Weights of a small image denoising autoencoder.
Training: muon at rate 0.0028, 15500 steps, batches of 128.
Data: trained on photos of plants, animals and fungi (iNaturalist), 12.7 epochs.
Rows from block 10 of the encoder, named by matrix and row number. Rows with one number belong to one attention dimension. Each number is 500 + 25 x the weight over its row's rms, rounded and kept within 0 to 999. All counts start at 0. Numbers have three digits each. After the name is the row's rms in percent of the matrix's.
# q: attention query, key and value (stacked) (encoder.blocks.10.attn.qkv.weight, 576x192, the q third), inputs 0-95
# k: attention query, key and value (stacked) (encoder.blocks.10.attn.qkv.weight, 576x192, the k third), inputs 0-95
q.7 121:499520514495505467520463553505515502494508533490477553485542514552500533456491501500511494532551511497472492472476478504532515516535527521524463503482565513466502529514499498452517523483508521521461486505490485460478489527505545491532450498504509505508490485484455563517487469483516498485
q.8 146:524505495515477500480466453523500476503466446500511467507477506482494512516443501516500510493484524513467476506541514504508471514481505473496490492523467487500484527497510487536462530486504456496483494514507479532453489483541503490490467494500490467487500498511525485456519484544465496499
q.9 135:512476463497530496507510537506471480504532498484501504454528516476510492498492452490506505521503527511494485480516499465468506499494507457505514522484494496473462511518463538546504504497499484513462480513543505490503507501513516465493446473503503466539513517510548458468555442514459472529
q.10 132:451482480508456509492491500532508481508499450482524544515479478469581467481534470513468474488483524488516526510509477518469529469522503488489508551520517462497507531488508529516526482511466459493511484476498504463482481502498528455483510514469529499554500479487518488466515480479487506494
q.11 137:487511505501496548485472531519476494523509492503531482483495494511452526487502528450480486594531478479483519465480492561548521486508564512494482494490517521493502532509507462506452479489530483484489483463501512485510480488507494456506488522494508485448497489481456441536522480522541452479
q.12 139:532497488512512516494507511504480508434511505489469524449475499504496526459522505506515533533501512477516506504490456451517536502500543525475518469505446528500504489526514475505507514522487473471491548501547497487530536503507504541482503505498488481520482494498505491500516514499479529533
q.13 125:507510554510479488536455476509488461489504504478473494502496568459484471472474504508517518517538494495456538485483500521505504467529531509494489461468473494514567486504504479496479523518552513517496484480489472546465470489450512525495478528479529519518503443514506504497508479506508467506
q.14 140:475524516495521475495487496461500493517521528489479529542480484548513496467498467496527527524526464495541503495437542513456489517523509515492526472469475471481498533538501509505489531476489504522502492490531542541515521510474483482497505490477505527590535484509462503494537525526515475525
q.15 155:495467492520502497473507516470472520516530482532512505484473528470488504445471530501521480518515513500496481529435529501507491508550490498528516476550535467486490445542506528522547511520509484488481496507469532477481483500506512507506519514518503510506530496480447503497491519548477497550
q.16 146:522504481488494479538455485529505465544495483491530526522483484506531524521538491485487481492471475506503544508515454512512509517483487461489513508478477494469466487474524485490509468516462487462470512515481490513475530502488520536470514505489482469482448480559497497537477468513534539501
q.17 154:506493515506512464471503507506482497533483494521526473467529508527522493501499528532471531519475481503498467494503419506483474517519505572525470527515494496474509527499491466478494549503521510490539471538517496521512468513535440518517506485508515463502466552509473492529469458466503497504
q.18 145:503496496506512498485501543477461529512565510472482539444489474536510478486483497525499492481506499505475491503497494506506501484465513547550478524524537544552516509510485534496498472481483488484520485529460538477530484505467500538495495470480495493499492542470465498518482499497484484506
q.19 147:493515542511491559509499526435496479524465472508525461492506493540500493480494521487465504523493516497531534520514470493486510473480490524506508499483497499500515504481500477421501491507495524477507492478521485481522477529491430502531486550475564553487517496518534514503496471484540505485
q.20 140:518470471524504500480524447476514516495457508482473455499507530502486486474513494508525485506462480476540538511479537498461517505555502488491497492514452543475489457503485494490487511499489520463475513488472522483507495499479500505455517522503504509506538524538539521479501505501509464510
q.21 139:524514478512545515520489531529528513473475503521503482505539486550498512482527458500495530499527490487508474479519504465476583484458535505513538499496491492500495524506433494481491524511494503485473521473505492447485531454508513512518501524515538466482519542521530492499507510480501489471
q.22 134:479536507513462509509517540528515475498512493535530439548496490523475533481512527492538518493500497499504501534481495446528506484469487517418534474493500462497525493525466494506462465476499508466487482501519499552530479537531496510521505490553506517465520498494527456499504476501515526517
q.23 131:493547463535488496483501492548470511528491469527488567516476502540478540513509529452521479503510475486489489485495477521540501498450491476449491508498471523541486490511560508497476498504518511461460499500493513511514506427484495425506473534500522518515548493480525515440528502515531478521
q.24 149:508525492487484519503499448489518430475462571481504546505486552492522477499449476496512466472533492465499490517508491458507507504463503501517486521482470547474519529527463500484511510492488515503516497527480508462484489458517463527499521560477482485506483506505519479509500489494533486474
q.25 123:480424472510486500513483475498562515515474516550494476488516464506489540528529566487464473465534464479534512476513544490507478493488528507504492494525514476528475470510538477464503461501478483453456489490534494483517502455475541517541516531480536522481454504535532463504498538457520514465
q.26 141:481525474485512498509517493489510479466500507478511500516448482514526487489484468542494537483516482521537464522503489464465491516521498519464508518503498531493505574505502512524505525519515492528481496483548533527521511521517526463557507501469503503491537448482507511476467497479520505490
q.27 137:480531504489543512487493527536455503506496516454533490524504565458502511518521463516530498467485513510466490480536504554504533514518456480497521525513511503467525457487526537491511514486469523493509490538468496535480563510514470528530448487532471479501526538452463516524462518497528495551
q.28 152:487481510466524490477563460506467510454519516456493517524492509505504547514519473510463514527500512490469542495482494482477484467521506507491487498487452497485538533502497505544521434508521553562479486500532504518485533441515548472465481475523498473535485477479512508516547557460473535491
q.29 128:530565522521550528501490537465463460518542536495514506514494463517479525527479511530495479514510486477555513478519492441515512552508498478530505475474506486529519520494479489509509511495496514510497539526473443443497506496495448493494460512482482488530478457528480536505509472495502528479
q.30 145:472503526524497539485446482446487528476567525513538535515518496516503470515468538521544513528523509475513495505463502501521516504531524492492539471482503457487502525491508484427477556484475485479487562451503505469510541484486478520484522531515507488524513509480454495493502483511539482508
q.31 124:523501501540535490507526472500505498466493493492506551488512518465508489475496504469505480493525466516458527495427482451490508486518515539493485477508507496525478515532486475493487491497511515462500509535525491512507513521486522498507510506510482550455510524503547508495518495487494501473
q.32 127:539465499503501523495483526474498505492490460510543508484536549493518469526491515478505481493521515493464513531492526489467477509503498463530467495521487503518502509452502488511505549548519473525472490481489491472493517533528455458492457523543477460491501508481473487475541519493529447520
q.33 140:486519486486494506486499499506546512528471517442527563517534536470535486525494467534464485460467513496467493488530458539455501518527508485508471507484464534491487482532529489492477520511482533514519506518532473526457519477488493483500508456486509485555511470476464522508514548554528514492
q.34 153:532439516467490511511521508497513507475529517506489502540495537491524483514537507479500522512459486499497483466509505483483504558546561502432505469468438501493465519489498490521490528487474510494499521453501467500467525520486473532498504496463506468504516492509508450541515492533520509468
q.35 122:500512506515525480518516449478544510464505485492488508476559498509477492455528545475517493487505502473499566489502464471525493501505479536499521472482497494490531506488534471458513528537523524512437508496501473470488482492481498503444474549556524557495466494511479506471531504463513488517
q.36 134:460417515491464467510483491509485508493549485487476518476457545528513499535509494531443531491480529503478538543540488509536470484532496493467513512512466500508509556487479520555467486488533490527488521498503478485467518511478510473454501478439531512508492472501467518498518537499457464471
q.37 142:523527434505535521503484482542512514537510475525493515532475499503494492484490479506487464508490454469539497496521544489485526488492519493512486424498500513496475529486504528482500517535476486522519522489502491517431500466506511503466496475528476518522518461485483482519468505517493467522
q.38 132:496530509500537472501520493494531515476476456486534509491459498473506477507511466502502502527482502500430463469505456478511532502521482563545529547486502476482506480501474484528486504507510512513496489525479510535525519476484528520462468489542479487522486546531525529509481502484526504502
q.39 138:509483492480488480510491517505524481528491489482472524554532491518517508488561517489544484503523518481504491460479549501485519541502531508530512513474490491512475536496502502538470518476507544518458450437533453505492517509529545468533453489501506509486499494576496515494528480531472484525
q.40 121:474553487573482545494498483503486484501459468506533495484475510502503462483501512503518513524506488490531526517458513486454481502533488503471502503521487528500472503491511497465492497493489478466513479512495565475496530478510500544488528510462496492507479499514501474511497485528511516539
q.41 164:510507490512537500507527475483559521503503506507491512518510506475537502511535493470461517478450463481497482506528474522501522555480498507472480481452483489467479462528523515513497494490491527468472512495485487514511507480470516505513499451517508514529490480528468506486488525464510540504
q.42 145:495519532462506532502494523519543472472480490500517482537530502506513477488511509544474487549508489494507470450459495475521509523500517498545508520442460499484504510523477489505531469469479450521487487478526485516512455491509509515469512467520470524483501466525538472532531466469520507487
q.43 156:497519515518493530466476523525503524519505484508525470504544512572474454493507528469519511522492459470531506500494555530498511497520518499495471468476510523536497506487475417464420519493541477485540517477469496469495489505490470465499537505493486494511519490538517491528495477514506458482
q.44 133:510453532495512507477503464528492493494524493450482455535490508456494548517541474483499515521483506504497498482534469515499517494539494500538499514470530478541496512519475542515503513462497520504479551498518491492518500507471532498485517510459499446503537535504495515505518497529503520490
q.45 116:508505453476523507490549512485514502533499500545526505519484525536491527489462490508501484524525500499501490468497518499524539515468497505504479482516456553551478489459482491535515527487493504501482474496487467507480435523491471493485492474521496505506460494514476487550521513522472580536
q.46 148:479457526478484505494489500514493529479491497523519532516487538534497528493478560478531517464497500499500492496447511542519495477500488489538473505551472520510475507506499488474475469470510514515501499505503548486519491467511482528537552464482527502507490559491498494448530467500520489493
q.47 129:500506509529441512520462468530511531489483474521489459483493442538481484488537498497460498503475493512522525491513524466472482491506541526528508528523512546526471465462492482508498510517495435482528461545513501475480481523481508474517488525548484478508480506519566506477491476483477484450
q.48 105:476505519490508511476523505487501488476469529481456476491497466510451477491536526499465493482465499525490514507501521540504497459515500531445513463525521509455492520505491524502504570502494478537485518515493503489515498550496490476437476509488513460495461501481534514488479529479483480534
q.49 108:540489515496533505492450472515482494476538502514536517468528492507493452456545518507520474500489481481463491544454539470486492505492475512529475543551486486501500550486496474504496513529530490488466507513478501465483466501497495507495483481496509528477498447524491446544512509506528484490
q.50 104:508508445492468499519532483526454518532480507468506459489530508511531502532509514521492450519455477509480519567501519512465489496459489494540488480500508497502496541483460525521460492509517490519474534471478537497487523495475550533516484565516486518554502511457485500481513513525477514474
q.51 096:491503538561495483498514468522478513494483520540477487491501521478499501545547531519504503524505500492535502481528469516484485521502465515503496507532519536498468484464515480497483539499512480490533536509464488512533550495524450465512482482477514505498535509517489505508476529510462482509
q.52 116:487475478492538472497499521511462495518469454493473536494480497499527511477501541544494494545508466490496467502502505517523497466536511528566498474503499499469501494474479536492512490511512497504492507549530513482497506520511475447502530512540536495538444491507501500466475523518489522497
q.53 116:506463493499521513480493552480470490462503497502477463524509520489495521449485472526505491531501519484488496497522494523516506491560511516473568510486509535490462480509501546489470455541482450515498499538466500496499520441506506447502475508516528513500514506494484489520493546491481434491
q.54 104:572486477519492511466492473497486554529485522487488484500499499465454499516473506536489473521515539500476546534509554492462491525510479527524462524478439538509550511502467494493471499525477468508504517469460502470517501533502483483491459528458505480474515497512494524471541490521507475520
q.55 102:498509477467518465486502490466508491516496503472492500496497479503473462527502464497531541533479497506514498494501515492485519493468516539512524509484489419489482474469509511484553500528517527463504478494490490537507484508464502530476501510459527518507500521544483467489487489483526540465
q.56 128:534519453493503532496489497494495456503531485522543556493516515531503529503490516520488504477473458525491541519469502504492529455460509475473506460538448453470494507500560538487499487506468505503496507533493533498508494506497467517559466455539543481515453524486452494445496483520519529504
q.57 112:508517452530449513485536515499529517499506522484496496546519522523509469497480473521527500485527503491448512476515523463442499500478527475529501506508498467501515478445480512502488465490535519449527482470511514532499480482470486512510519529474491497497521465516482463508512528493510525496
q.58 102:550499525534553486507519481550480531534499466509480495489477483529501541517496505500495533510494502494522499496455486550505457518512493530514519471473469501478472524520490502471491521471522491565499557531444476503482506515497479519494444530480509499525496506506507515489552451516469466483
q.59 113:527505467510497497502495484483483466496510531495500483463506535491510511522487488476455474460546498497475444532491551521530537467496504534510502502503531529477509490500544498498521515448458492511487558481496496506484591529494492488521492497514538520460477543514515482493460516489502478453
q.60 108:513476547510478507526492502487478514543490531491534478470500495542520487474504502488519501504500495499481520494492533482550521519521468490517518491526465538463470563488486466524497470507488488503525532480452512526520452484515511471495456526476528503463478493488516494486523518517535512501
q.61 118:461493502532547527536491543524475502518489477491491511490517545519519488470502490502518465428534481495503490492469538528507525527515486518506526475517470471471498498480513527553517429513502508518539507526463508478470475494517456455532480470467527495516487501523417509465500519491478497506
q.62 116:535471493515461515506516531505504497528511498511501503479533507442494532500504473497536475487475518495512493549533476501446494505549500513520477506488470483469494458519474487474525480516520554501494493505543512450502499485510538482528499507497516472475500469469485522486501497498511474584
q.63 124:520574486521464533495507501522524460542526504484510531475500477553514463485530505460525512495513502504493467522461504521476498450471525507464473523532542461485514525479481515532462521455522542491472461489511495493456515480486504522535461510517517506518458517491497541481535512456485520493
q.64 104:483481511458494477496429486519503523522498518550511492509525477521453472515479489507507520468476514535531531461522536479468491469490514488507515485521516473534492558531484495498468507472487464496527519468538512460442558493504498473519483513533482497473507490489520501530471530529535455494
q.65 108:561496478513468544423500480498541510469500488458491496476530505435491530505487471495480479521472512502494498485462502562467510506485522508496479512479458480499473482482527506525505530536522503513513511494481488466462488501497528472522510452509466480483502497529535487501462467527471515514
q.66 102:497472510547523519541498549494458499538542517490491497569525553503506485534529481490477466480447448503485487472470502526521503515479500515507480508557493520511472479532539476484484449500522518552540494482511503512501509520470479476484470450508488496469461466503520492481516489497538518498
q.67 115:509546528515499476498528485542452501479521498461478485517527454520487478499485522469529525467529472491445520507511485509493524508444512490485524481543536522480495493453507523513480504479512469509544487498494529522510523466470484494516486552514551467504480501452503524488537514496518495482
q.68 123:525520467505496481474495477459493467561501542495515494494498481453496534505518502475481448496532553532501485481492479529488467527555520493511503526478548452487513490529515494511497507452499536480489516517498508493562510495491496487512496481508473468482462497521483485489515496509473475498
q.69 095:490498526502512505487521502507513506481466454512489531491501470494496485491488508505498462479479496493497467506512512522477472520496487495517472494507510485478500514503506491540482537497526495492530456521527574469485493523498531495535499483513510479479466481468509480485515474459495462503
q.70 089:500530487472504501505481510440499450518517465475499565480481504458505485490504490460491490487471532482482472500513541501547494471532447512518482469498463481485532499491515482473517496474488538511502482459489535493503482525490507520492535459496485481524440554495489528522527480490509541553
q.71 103:512518495518505552493532550510512485515480528475535504498510505484496535484538513524497459501518522472477509501507483528428476513486480448488515555517532474455498477503533532490513501480506481490446514476462505507500521464484467477463504492537502487464504505535499494454472499511532458499
q.72 101:485442500532537502475518527514525491493497501520487483553489527457493507511486559523459508515511478533497485456535485488489496544551498513450542533485526504521493490520471497502497452548494452532502490512497491501457473482537486486558415517477514505485488476539486475479521457487481490523
q.73 112:514508502545494478510540475517485488503464477500510501518504477560520513500493558488487528512477436521486547480474495520507511509526489517476490440493507489474442512470507546480478492497527505534498568518476514471472458511508494471504473500502498501517462449481466484510513510524498500529
q.74 117:518482505438494527503494472485472517522517525473502504496491472469460463535499524494534496474508531490506480491500541481491498508470520522526492516545525524490500493491469492494524508525469476536467545478483497484449522551490492509464518545505531495484482539466480531520493521496552501452
k.7 122:464516518525500515472515546512466528539483530496499561499511523531500459470441493504517476482531534489504471458471490476514501496531525499472511505531532489508500557503502516486501494502534510505509516526493515407469511516503507506510465492515494497516518520473497497473510494514506502511
k.8 143:503472499540431491519507481480532467475505504508470492503465515452453498495444495496490500545496498513477466516506442483517502517492522500478495456477443487499488496543505496495532518524497451497495506499457455519489489498472501532495497515498501485496477480497527464494512473542504510473
k.9 139:498503432492509483502527524509509500459498514485496535492516473461512508446527484486491502537506447512515459483495514434511539474476523495490542516459462480465494502528462535492538503508490497484472462506506477523514509479504541457479477454525541544526511490499472499485528471483475458517
k.10 133:456534461493514506524491481500535479507494477458549521505519472452513497506524487522448491531506521504475498481476478475491494489479503518511486581511499477483485505465508470507485484514499498490498486472524503480482486491518511441519464470501548482529497456545529520498502462473498463495
k.11 141:437494472533485510489454513525512486512549497563486492522483440540498507494492508495502474532513475503546521492503516540530517540484525477536538502488502519534506552496480473506472500488492467488451495461497464488495522533505502478497536522477473501478493489483543491498555492528538499494
k.12 139:545536514513560488500504517484472499469477497462501460489493498494455508497520501480536509488482498507482512500525488490522520523493524505498495488458473520498528472496493464518464536495523525515455517467490439508506554462519527494520451534538519543453503514535540522466514484497512451486
k.13 123:493532516509463476527511484537471507472490502509448439500462514500472474465480479511537515510498486527489537539489531534487498487503502510487505478522519542546485537469552504517503519544510488495509536507513513511511493480519497501465515529488522496484513472455520504512469502514490491522
k.14 136:475533505516494504515533459471486514530529475480511528516471511520515533489450475500508519541492539498525441483466521509447519507509523522527505514522507503468497569559501522506489535492530506481520501449551542518506475477502468474511505519477497535553540495503453503516502502498510471467
k.15 153:479511511477500475450476519462448520509514481515514527511510507444494504463480536446497515510553526511467513520440540501496474506513491506489497504550550469488515452522537518477518518486543483525487486507464532521511495500515506504498498492501509496516520523479487495474503554534461487539
k.16 151:486510470528509510475509521554488510517485490482508474479463490468508524568511493480473518461497521496498534502549482547526488503469495506477482526505507518533483508508527553494470462455481519492516489539502528510480533493532521482485494473526503460494499533497517513464458533486515509472
k.17 151:512477520483530462437542534527487531499480509517500492487490525525482502532444516541495527439541510514494470480516427529464495471526507540523530509509520502522518511477479482503489507502513495497533481534528521493495491513495499469553494517497503487507502527491480523462493498515469477485
k.18 136:512510501499541466496502534529503527539491498461481534453539495508539491458457488461496503513523527523439490490512496504531494498511492501538483502489523480518483515501501521511488535491487515476494455534482524499500522564478547511504471481481501459466486515497476516526472484543452489530
k.19 149:484493504504480556477493533494497496517495473542497440486527482548497518503512472518473473472463518486579529523505508488508517494485517516505488500491470487512505509457507477465494496505493476486492526494547546456523458532515478493479505538488558561464497497496513523501515486463501518476
k.20 133:525488475495523530483500447501519514489457491509489477494469524487487497485515496488463491508479502489464485502479539516425492485560529494492490448478485497476475500520480484465499514494521500529519494499507516495514494459522524511476497506532499511546517503505563506499504577503486501467
k.21 140:541471521496526501523521547481497495479502521513492506478546521513496461520532472489520555511500512492552531492503466489479525501484538498528498508473511501492485479500460477515501530501502505484482536477523478424512557504452532465498522534478501485476475520519493491519517471485488497494
k.22 125:492502513503518498504494527487521471483504514485498435474520517500509511490482530513518511492496529508512531505515513436520475525527485453498504506498488522512480484529497486510476470453497509513465481484571484552510504519480487458495485476519516551486487476522484497490506493530468503540
k.23 128:478472497524491497515510456472457481520524476508504549461468501541504539529512551479465499515513482485467514479501498492538468485495521450492510491508483460509525536497537529478489509471488487436455467482503493532535498478517516495496518541469525512516458514458524492505514518499526503505
k.24 148:522497483518467520531474464477525489510426533515495553546484517517476522530450464504493484458541474514451511500526511496536510533491544489502484522450465536530459533523514490512491515516469544540506526484511518485495524444511503483507480513490500485500470503502513503486514501487479525448
k.25 124:491506512488477522512521498508486535502489522545505494484516475505494503513525546457485482470454496485484525531534518517527472539462485501497480532528510486513456459485537482462482520512452471457481514478508522521479484539489470535524501503493485500478513522506529479498541523465548469453
k.26 146:508503530479453497535497514484534451486519517449542525499506544484530486491471490512444529493520526483483466496493493462531481535535479509479479518476453528473533548535498490554495496493515508539463486513512468531530488579510492490485486524511484498488481472525518480468491495455542468502
k.27 141:508497499483533506497490502549482517521515511456496491544482547485497534493540499490529501506518477512518534471483479488492523515566498491494532494498500508476516479479543512495544462440508487507496508528515500494519569506500542481509491484530519514508473511500449521547491498506491546538
k.28 152:487548510480538484498514490534489474445477471478482519500540531479471523486491490461482485498487505495484498490494491505461532497494486477527525527509488523523519499494482543546466482519519526568443468502466479547494518484496506505482448514531479460495498493504500516517508533464476494501
k.29 134:555522471482482527477464499522463472531529544532488508540517478528509481492468484512513492535502526495500503505556499467505522551476480480484505477498489460515545588519467531484544506487499511493491501509513490489471493499496473480520473530521492528478512499451493478496448505498471470530
k.30 147:463509507521516536488468495460491523495532512537518527479502504541494503525468501507542527499489477485524476498470527530506480514552512488538519502473520473495502520493518512431504537524490484470465563431493476466494523488474506490503516550499496530558537493490462494468473483522531483495
k.31 120:494526504545538529497501485493520536469466473515473568459486512503510510499498482485530458475484469488514521514473520460502510505521467547490496515542485547557474530516524485472506520547516501492476502520497508526462480479517481510466502511493488517493498517552545502494499500518459482494
k.32 129:503452485496516523472496482499500514479506490541471530494483504479499505489524524540463491486519485520481479542479535470484499514531523497464525506518499527521511520485476479541537503509526464483495505491477478480523514507493506494485515511467541493452539485451479492482453508466535520494
k.33 138:475514466499501514496458472507519509538470483475488577514507556445549495494474489520503485454473474521500485524510448495487503508555505505483469479485488509464450510506539516503499528476497511483504531518506486493504522506524497512516511484469497457511523468506487534507468520522508522505
k.34 154:503540515473487485517504502529539515523501497498514479530555495527482479524525520524494525487477451504508467503558520483442509539481517504513507518490433528462479531500466465537468528492491496501466524495538444500458541489506527481522525472514504524500513475534506475516519500502516513474
k.35 123:502501481529517530501523467501517491456503503530494492470481499516484504489508522479531496498499491470467512516534443521485546480519502544438499500500507450533523531505512514484485486516511531492547481507503520505493465477496514504518509529524544492465498518464521502471505513434481508506
k.36 138:475523502505466463526496522502529472488489470513489527496501551502485466500497502494453551464443505503492469518513479538484510474501503515430485536513498478498512518499492505572470504525507498517497501522480507516494509506478506515545493446475515482503520476493482489533502497519502485475
k.37 138:500461466510526530519511446437497505552580515483496520514496551469494501513517478458490469512519498507520525513489507501469505484522509460539465476470532507505480486517520525488528518489533503484537527504515477536491496486468445493474461525481479470544521510506515520522482495508508541492
k.38 135:546486531497492491449542494476456509460483493465483495484479479510522473516510454528519537512479509497480503485499482527497504471564487558516524540498502545527511460443518495501527501499481492518510486517507521470521486527474524527435518520503455466540486531507522482506500507506468522520
k.39 140:463506528498512527479536529486495511488550519495515523491491453507526484458519523495483462562450489498470473511443504482458489545526541531455468528480478544518515508528470518538502472497498515469519521505522502506486493487510508529465516475510496477551504492494478465526511484517481477462
k.40 126:487515491520469503472464448465523482499492483482495506477478532495527501484489496436557453516517504482454521489502500557479524488539503511535474518498483518520477507495533489464458501482542512505510441504524510485473514492495549468488501536488503531462541544494495508449515508537518504501
k.41 163:489480502452527494518515461478516488513470531488484540465533509468568499486551501490508468486457513505477503505541476490516524538478521500524510493429469489485486482515510527498516493502466502484467504504512502524489546496482509513520481531539479465510500520500467499493498552534508535496
k.42 140:486493512491468513516512522520521482495504484498511480532523479515472462508520441510544476501462490503495494438517487502492486523487502458514511538481502545467487512489474481529519467491492508513506484482524506478474470488513488501488458527512488474474524483487547460522557444524546504495
k.43 161:464448488504455534501474476502536532494516496545516471493548494549499495499566497504482494526540468502509535488508548543474500511515530500498473476472524487507497569484495466488488516483547519484510510461519461467488500499472494496480498495490502538472499488504496532523462473508492503486
k.44 136:493524477463568518520498494538463539540488499473527496507453485516471511515538468434493546535444478519491462469524497500478529535496495526488486488511503507523530519513466531528462501521465508519463537509509498492518505483503488518493558478530508471513513490485491480504476516498486523503
k.45 122:517470486476493458476549468508510516515501500511501485526511519523457533485467518500532474501488509519456472489544516534522505476469497493518474510486532558521522495474477488496521516502524518480525481464454443507511478516516480449486478499539476533493509495485491478528500523517469532491
k.46 148:476448533500439497507479507491480501483481510509506535478511528537432549526489572475503498495490506513499471495450524542505489448493512495547480523550524511462465515526508509487481472503509490505504478487509519489531490468490469522533520512477533506500503541497489475477509493524540467460
k.47 131:491480511536472543513486460446527489511535481538506515483486480519507497495535509488480463528493464468515504471500477498463451482535493484554491518521505490495510484455496480471512511500512472487541466535509535469457460504498515470481528525451509482458500507527509530495459462480495512513
k.48 099:493499475463519509482538542447490449503482513497506511490477486469547498493467500519505519468508524516445465534466483529524491477496516488496512463516495511514488490536490475532496496528497522518515478496489500523462502475520481503504496482476486489535488547520489456480525477473491501503
k.49 098:490496484496472455464476494524565491510531503514546529497522532503509475490509480503471521486520521495468524546540513480532509495542506494507537502470508506536503508449419480499469483482511502470500496550519462489476484486490485491464444483472517495532529541485481483532497512514487487523
k.50 101:453563538496455465489507478507523481445534468516501515484497471495548525548500481505533498479500524487494530520489483530508489504466538506465479506472492520513490532480530492491501507483529478465500487475460482471527535467489498497497479516485449483453472500481510494475523467482489498472
k.51 095:483502533485476469521496480460430488528482509478499499466481435508492489500495550499543457519498523518451509484471499514496513507427506443468509479521533565512496473481510519562541509523472521495516550477529484501523498519518493525517484476491516505489468470509520506505526488503531518483
k.52 111:522501519498508493455491479478482507488485501473516523502503500520488497472494478524483507508504479518457516485465506523508509468508505518483488496530495516535457527527536512502523499593477525523513499510501500472538500516466487504493489452532479496517488483465445480500494467476490532454
k.53 108:475534474484552507495486504516501463470479519434509467497512506493544518501501489518517535524489508469504472492475490536524510464505501549504501519495516462526522462514519540503533517555460516524537480546511488527492536517504531516472533457518496483498511537514500513510491468491488497497
k.54 102:487487483470423448448498479517512451477508503509442527515500476514502479534509467486499517547495536522476521486519508513499474483494501438556480501478496471513497517466498494495518495542532461465523494506531496538505543520490455513440481495525497476510497456537490498526502458484529516478
k.55 118:527532526522458487509505497514550490479513491483491527509508507477482535459504565497499489509539514497556534466482491465450473541542453471531498508485458562501524518507528474489510490506511483472441509449509519521511503461512518502528510558497490531489491468438487511474498526477501476542
k.56 120:515471473501484457482527501473499478478510541503489502513501526518444530507482492511507457498484497495509504494466501512537486569524484515494536492540534516516512531498537506499492530520474478538492512552491497509535515519492528506519494511489468518527486514496472497495514486516481518497
k.57 112:513478541503457475498523465521502509512509543496493468542513504494529490483484504495528513497538509455521513459513509511491519505503501562542499512516538453468495525459448525498542536514519486449511471444511502534510486513482526521491475530475495522475510506516481448524480517475501491518
k.58 106:522504505499496463504515530527525495476486510516488521491506473513561480498478529482506492467496478503472466533473476523450489510519537482489503485471534477502467529521494537507445544509517481506524530544517501490503490504470475529518473498510491515514483479503496509506519444484483509524
k.59 113:510476486511485473511538460459515491522517490448505486499520516531496490479477483494494534496521494471497499524518466562553545493493540482497477490505490514463488483485514501494486501508493499516488503497517484533516515481514500524492500495531537530541469513495485494500529481489507532474
k.60 103:478526502494461497466484507527509494478523511524491493518467490493496482549575493490506511461515519497453518549459477442489478449522487478511472490547481516533498534518503519484488479497492508476494499510488465495521529509498482548497526509488495494464561515499505502462545516536529509443
k.61 120:509505494528508483528544479504530454472502504498500476522515521536450479548476473495547502469520520492517506479495488515509499467456506525503530475505553512496547514525520467523498500533455562509511463512523483482508476531466523496479507490501470475476465482451511510516525461514468488515
k.62 113:507509515447507536522479509496523500530521488533474522491513480453508457480485500507533459481461519495507507483508545494547464500524527529495512496511490514501528530489485490507515557536566480511497502500510510540502531495528483437478540479519482523511533460525546537539517492483504459484
k.63 114:513530545502467512472517455484507514479534472491518467520517519495534516507532489425564502469506511467461495547467473489488517522490496508499515506494543541447524520490471462507493535483516563524509506517444477483490453464519507502526474500517464503544524522508522490528526493503458460538
k.64 107:460536503514528467537490475477482477508523489526501518514498496476475514467530502508504499496469491480522480511545489485494506537554503511518477543482491454495492464492458469509485538478492490505498500552481496501511485510505509520491535498482506508542480497482485493476531556468513509496
k.65 108:509473465500445531457489480462486490484483510489467503504508514458482485476502509533468437540488475493553547543467518534530524517477532480510501474493541520585504486453496495509531511486521478539531502480489490518477545521541466439487519481490494485498505524484522499473476522535488487550
k.66 094:529434514499476451475492551495513480484514475520492530529454532455443472493500505518505493523501518505443511495459526465482557476488476497515516482502455515469491487478485484503515448501473502503515530495531487538510494475512489507509543514522486509498521496543507511476521505525514448520
k.67 105:518538467533489442549513518509490450457490505533516471522491506517522499528502505488476527502545529508462513514531456506485506525478488485487511489511507470489536466496529495526540479475493505453501455522499491549512468446481503535521491478519463490504484484493460477500512493474478456466
k.68 118:510484529488518556484506487489505532518497460488484524461497421477488466543489518536515527461497503493534515463542482531489510522499480488518484473558453504519482511508504471513508517541527503517531494509508564479474528476505513489522518480533494493507504530464477555519500453512493495522
k.69 099:502519486517472521474497545538464488499522484537526510511523491476485517528482475537496457469511497515477560503516519491477489487528482508492534451468505493506485489516486507516529500493502490510512488503487499524407501450522504472519499486512491462510498463478475514502482491490469512488
k.70 094:470468478502497531465508519494492460530468495511518496515499521470464472498485513519528496507510488509529505500526543466518502518522486506506504465491491531469491502496485486502501465499506545531490501464525520482491502552507493459506466499511508482526470493529534514534509457523494498473
k.71 102:504488490466479524493473483503540509461539496469513473504528481517504486507513509519510544499466523449484505468517484494517518518502537513501519520562501527499507520491493453518481545530476448482534521545552459519505578491498523496494538511494516492552486514502511475508491494499486471482
k.72 102:534488503516532472466455514496432520489494484491497519501511483528544485505514490477519505532483480476504491506511516560469545501471499484477543457425512487502475453536484537492514491512504466529557452553499496485460532536506522484548530507520512472483492495491487467505493476490467512487
k.73 108:503535504502525461518499532504507485494485511470495505482507523535482516508502475469548527519506534495482471527478480493530507489495494529473480499494550483502516522505520522532539530497503459485477488538467523505497539491470473550523456480504484497494524532494491512460500495455484489487
k.74 113:470508521535489454496494514460510467526528516541552503491497499531498503488524507511514554551518520501506524497526511497507442556555495491498476517484470512497510496547486471479472517520486519505497518522534448480524479499514476475502443467474489512568474452518515510484537471479526517482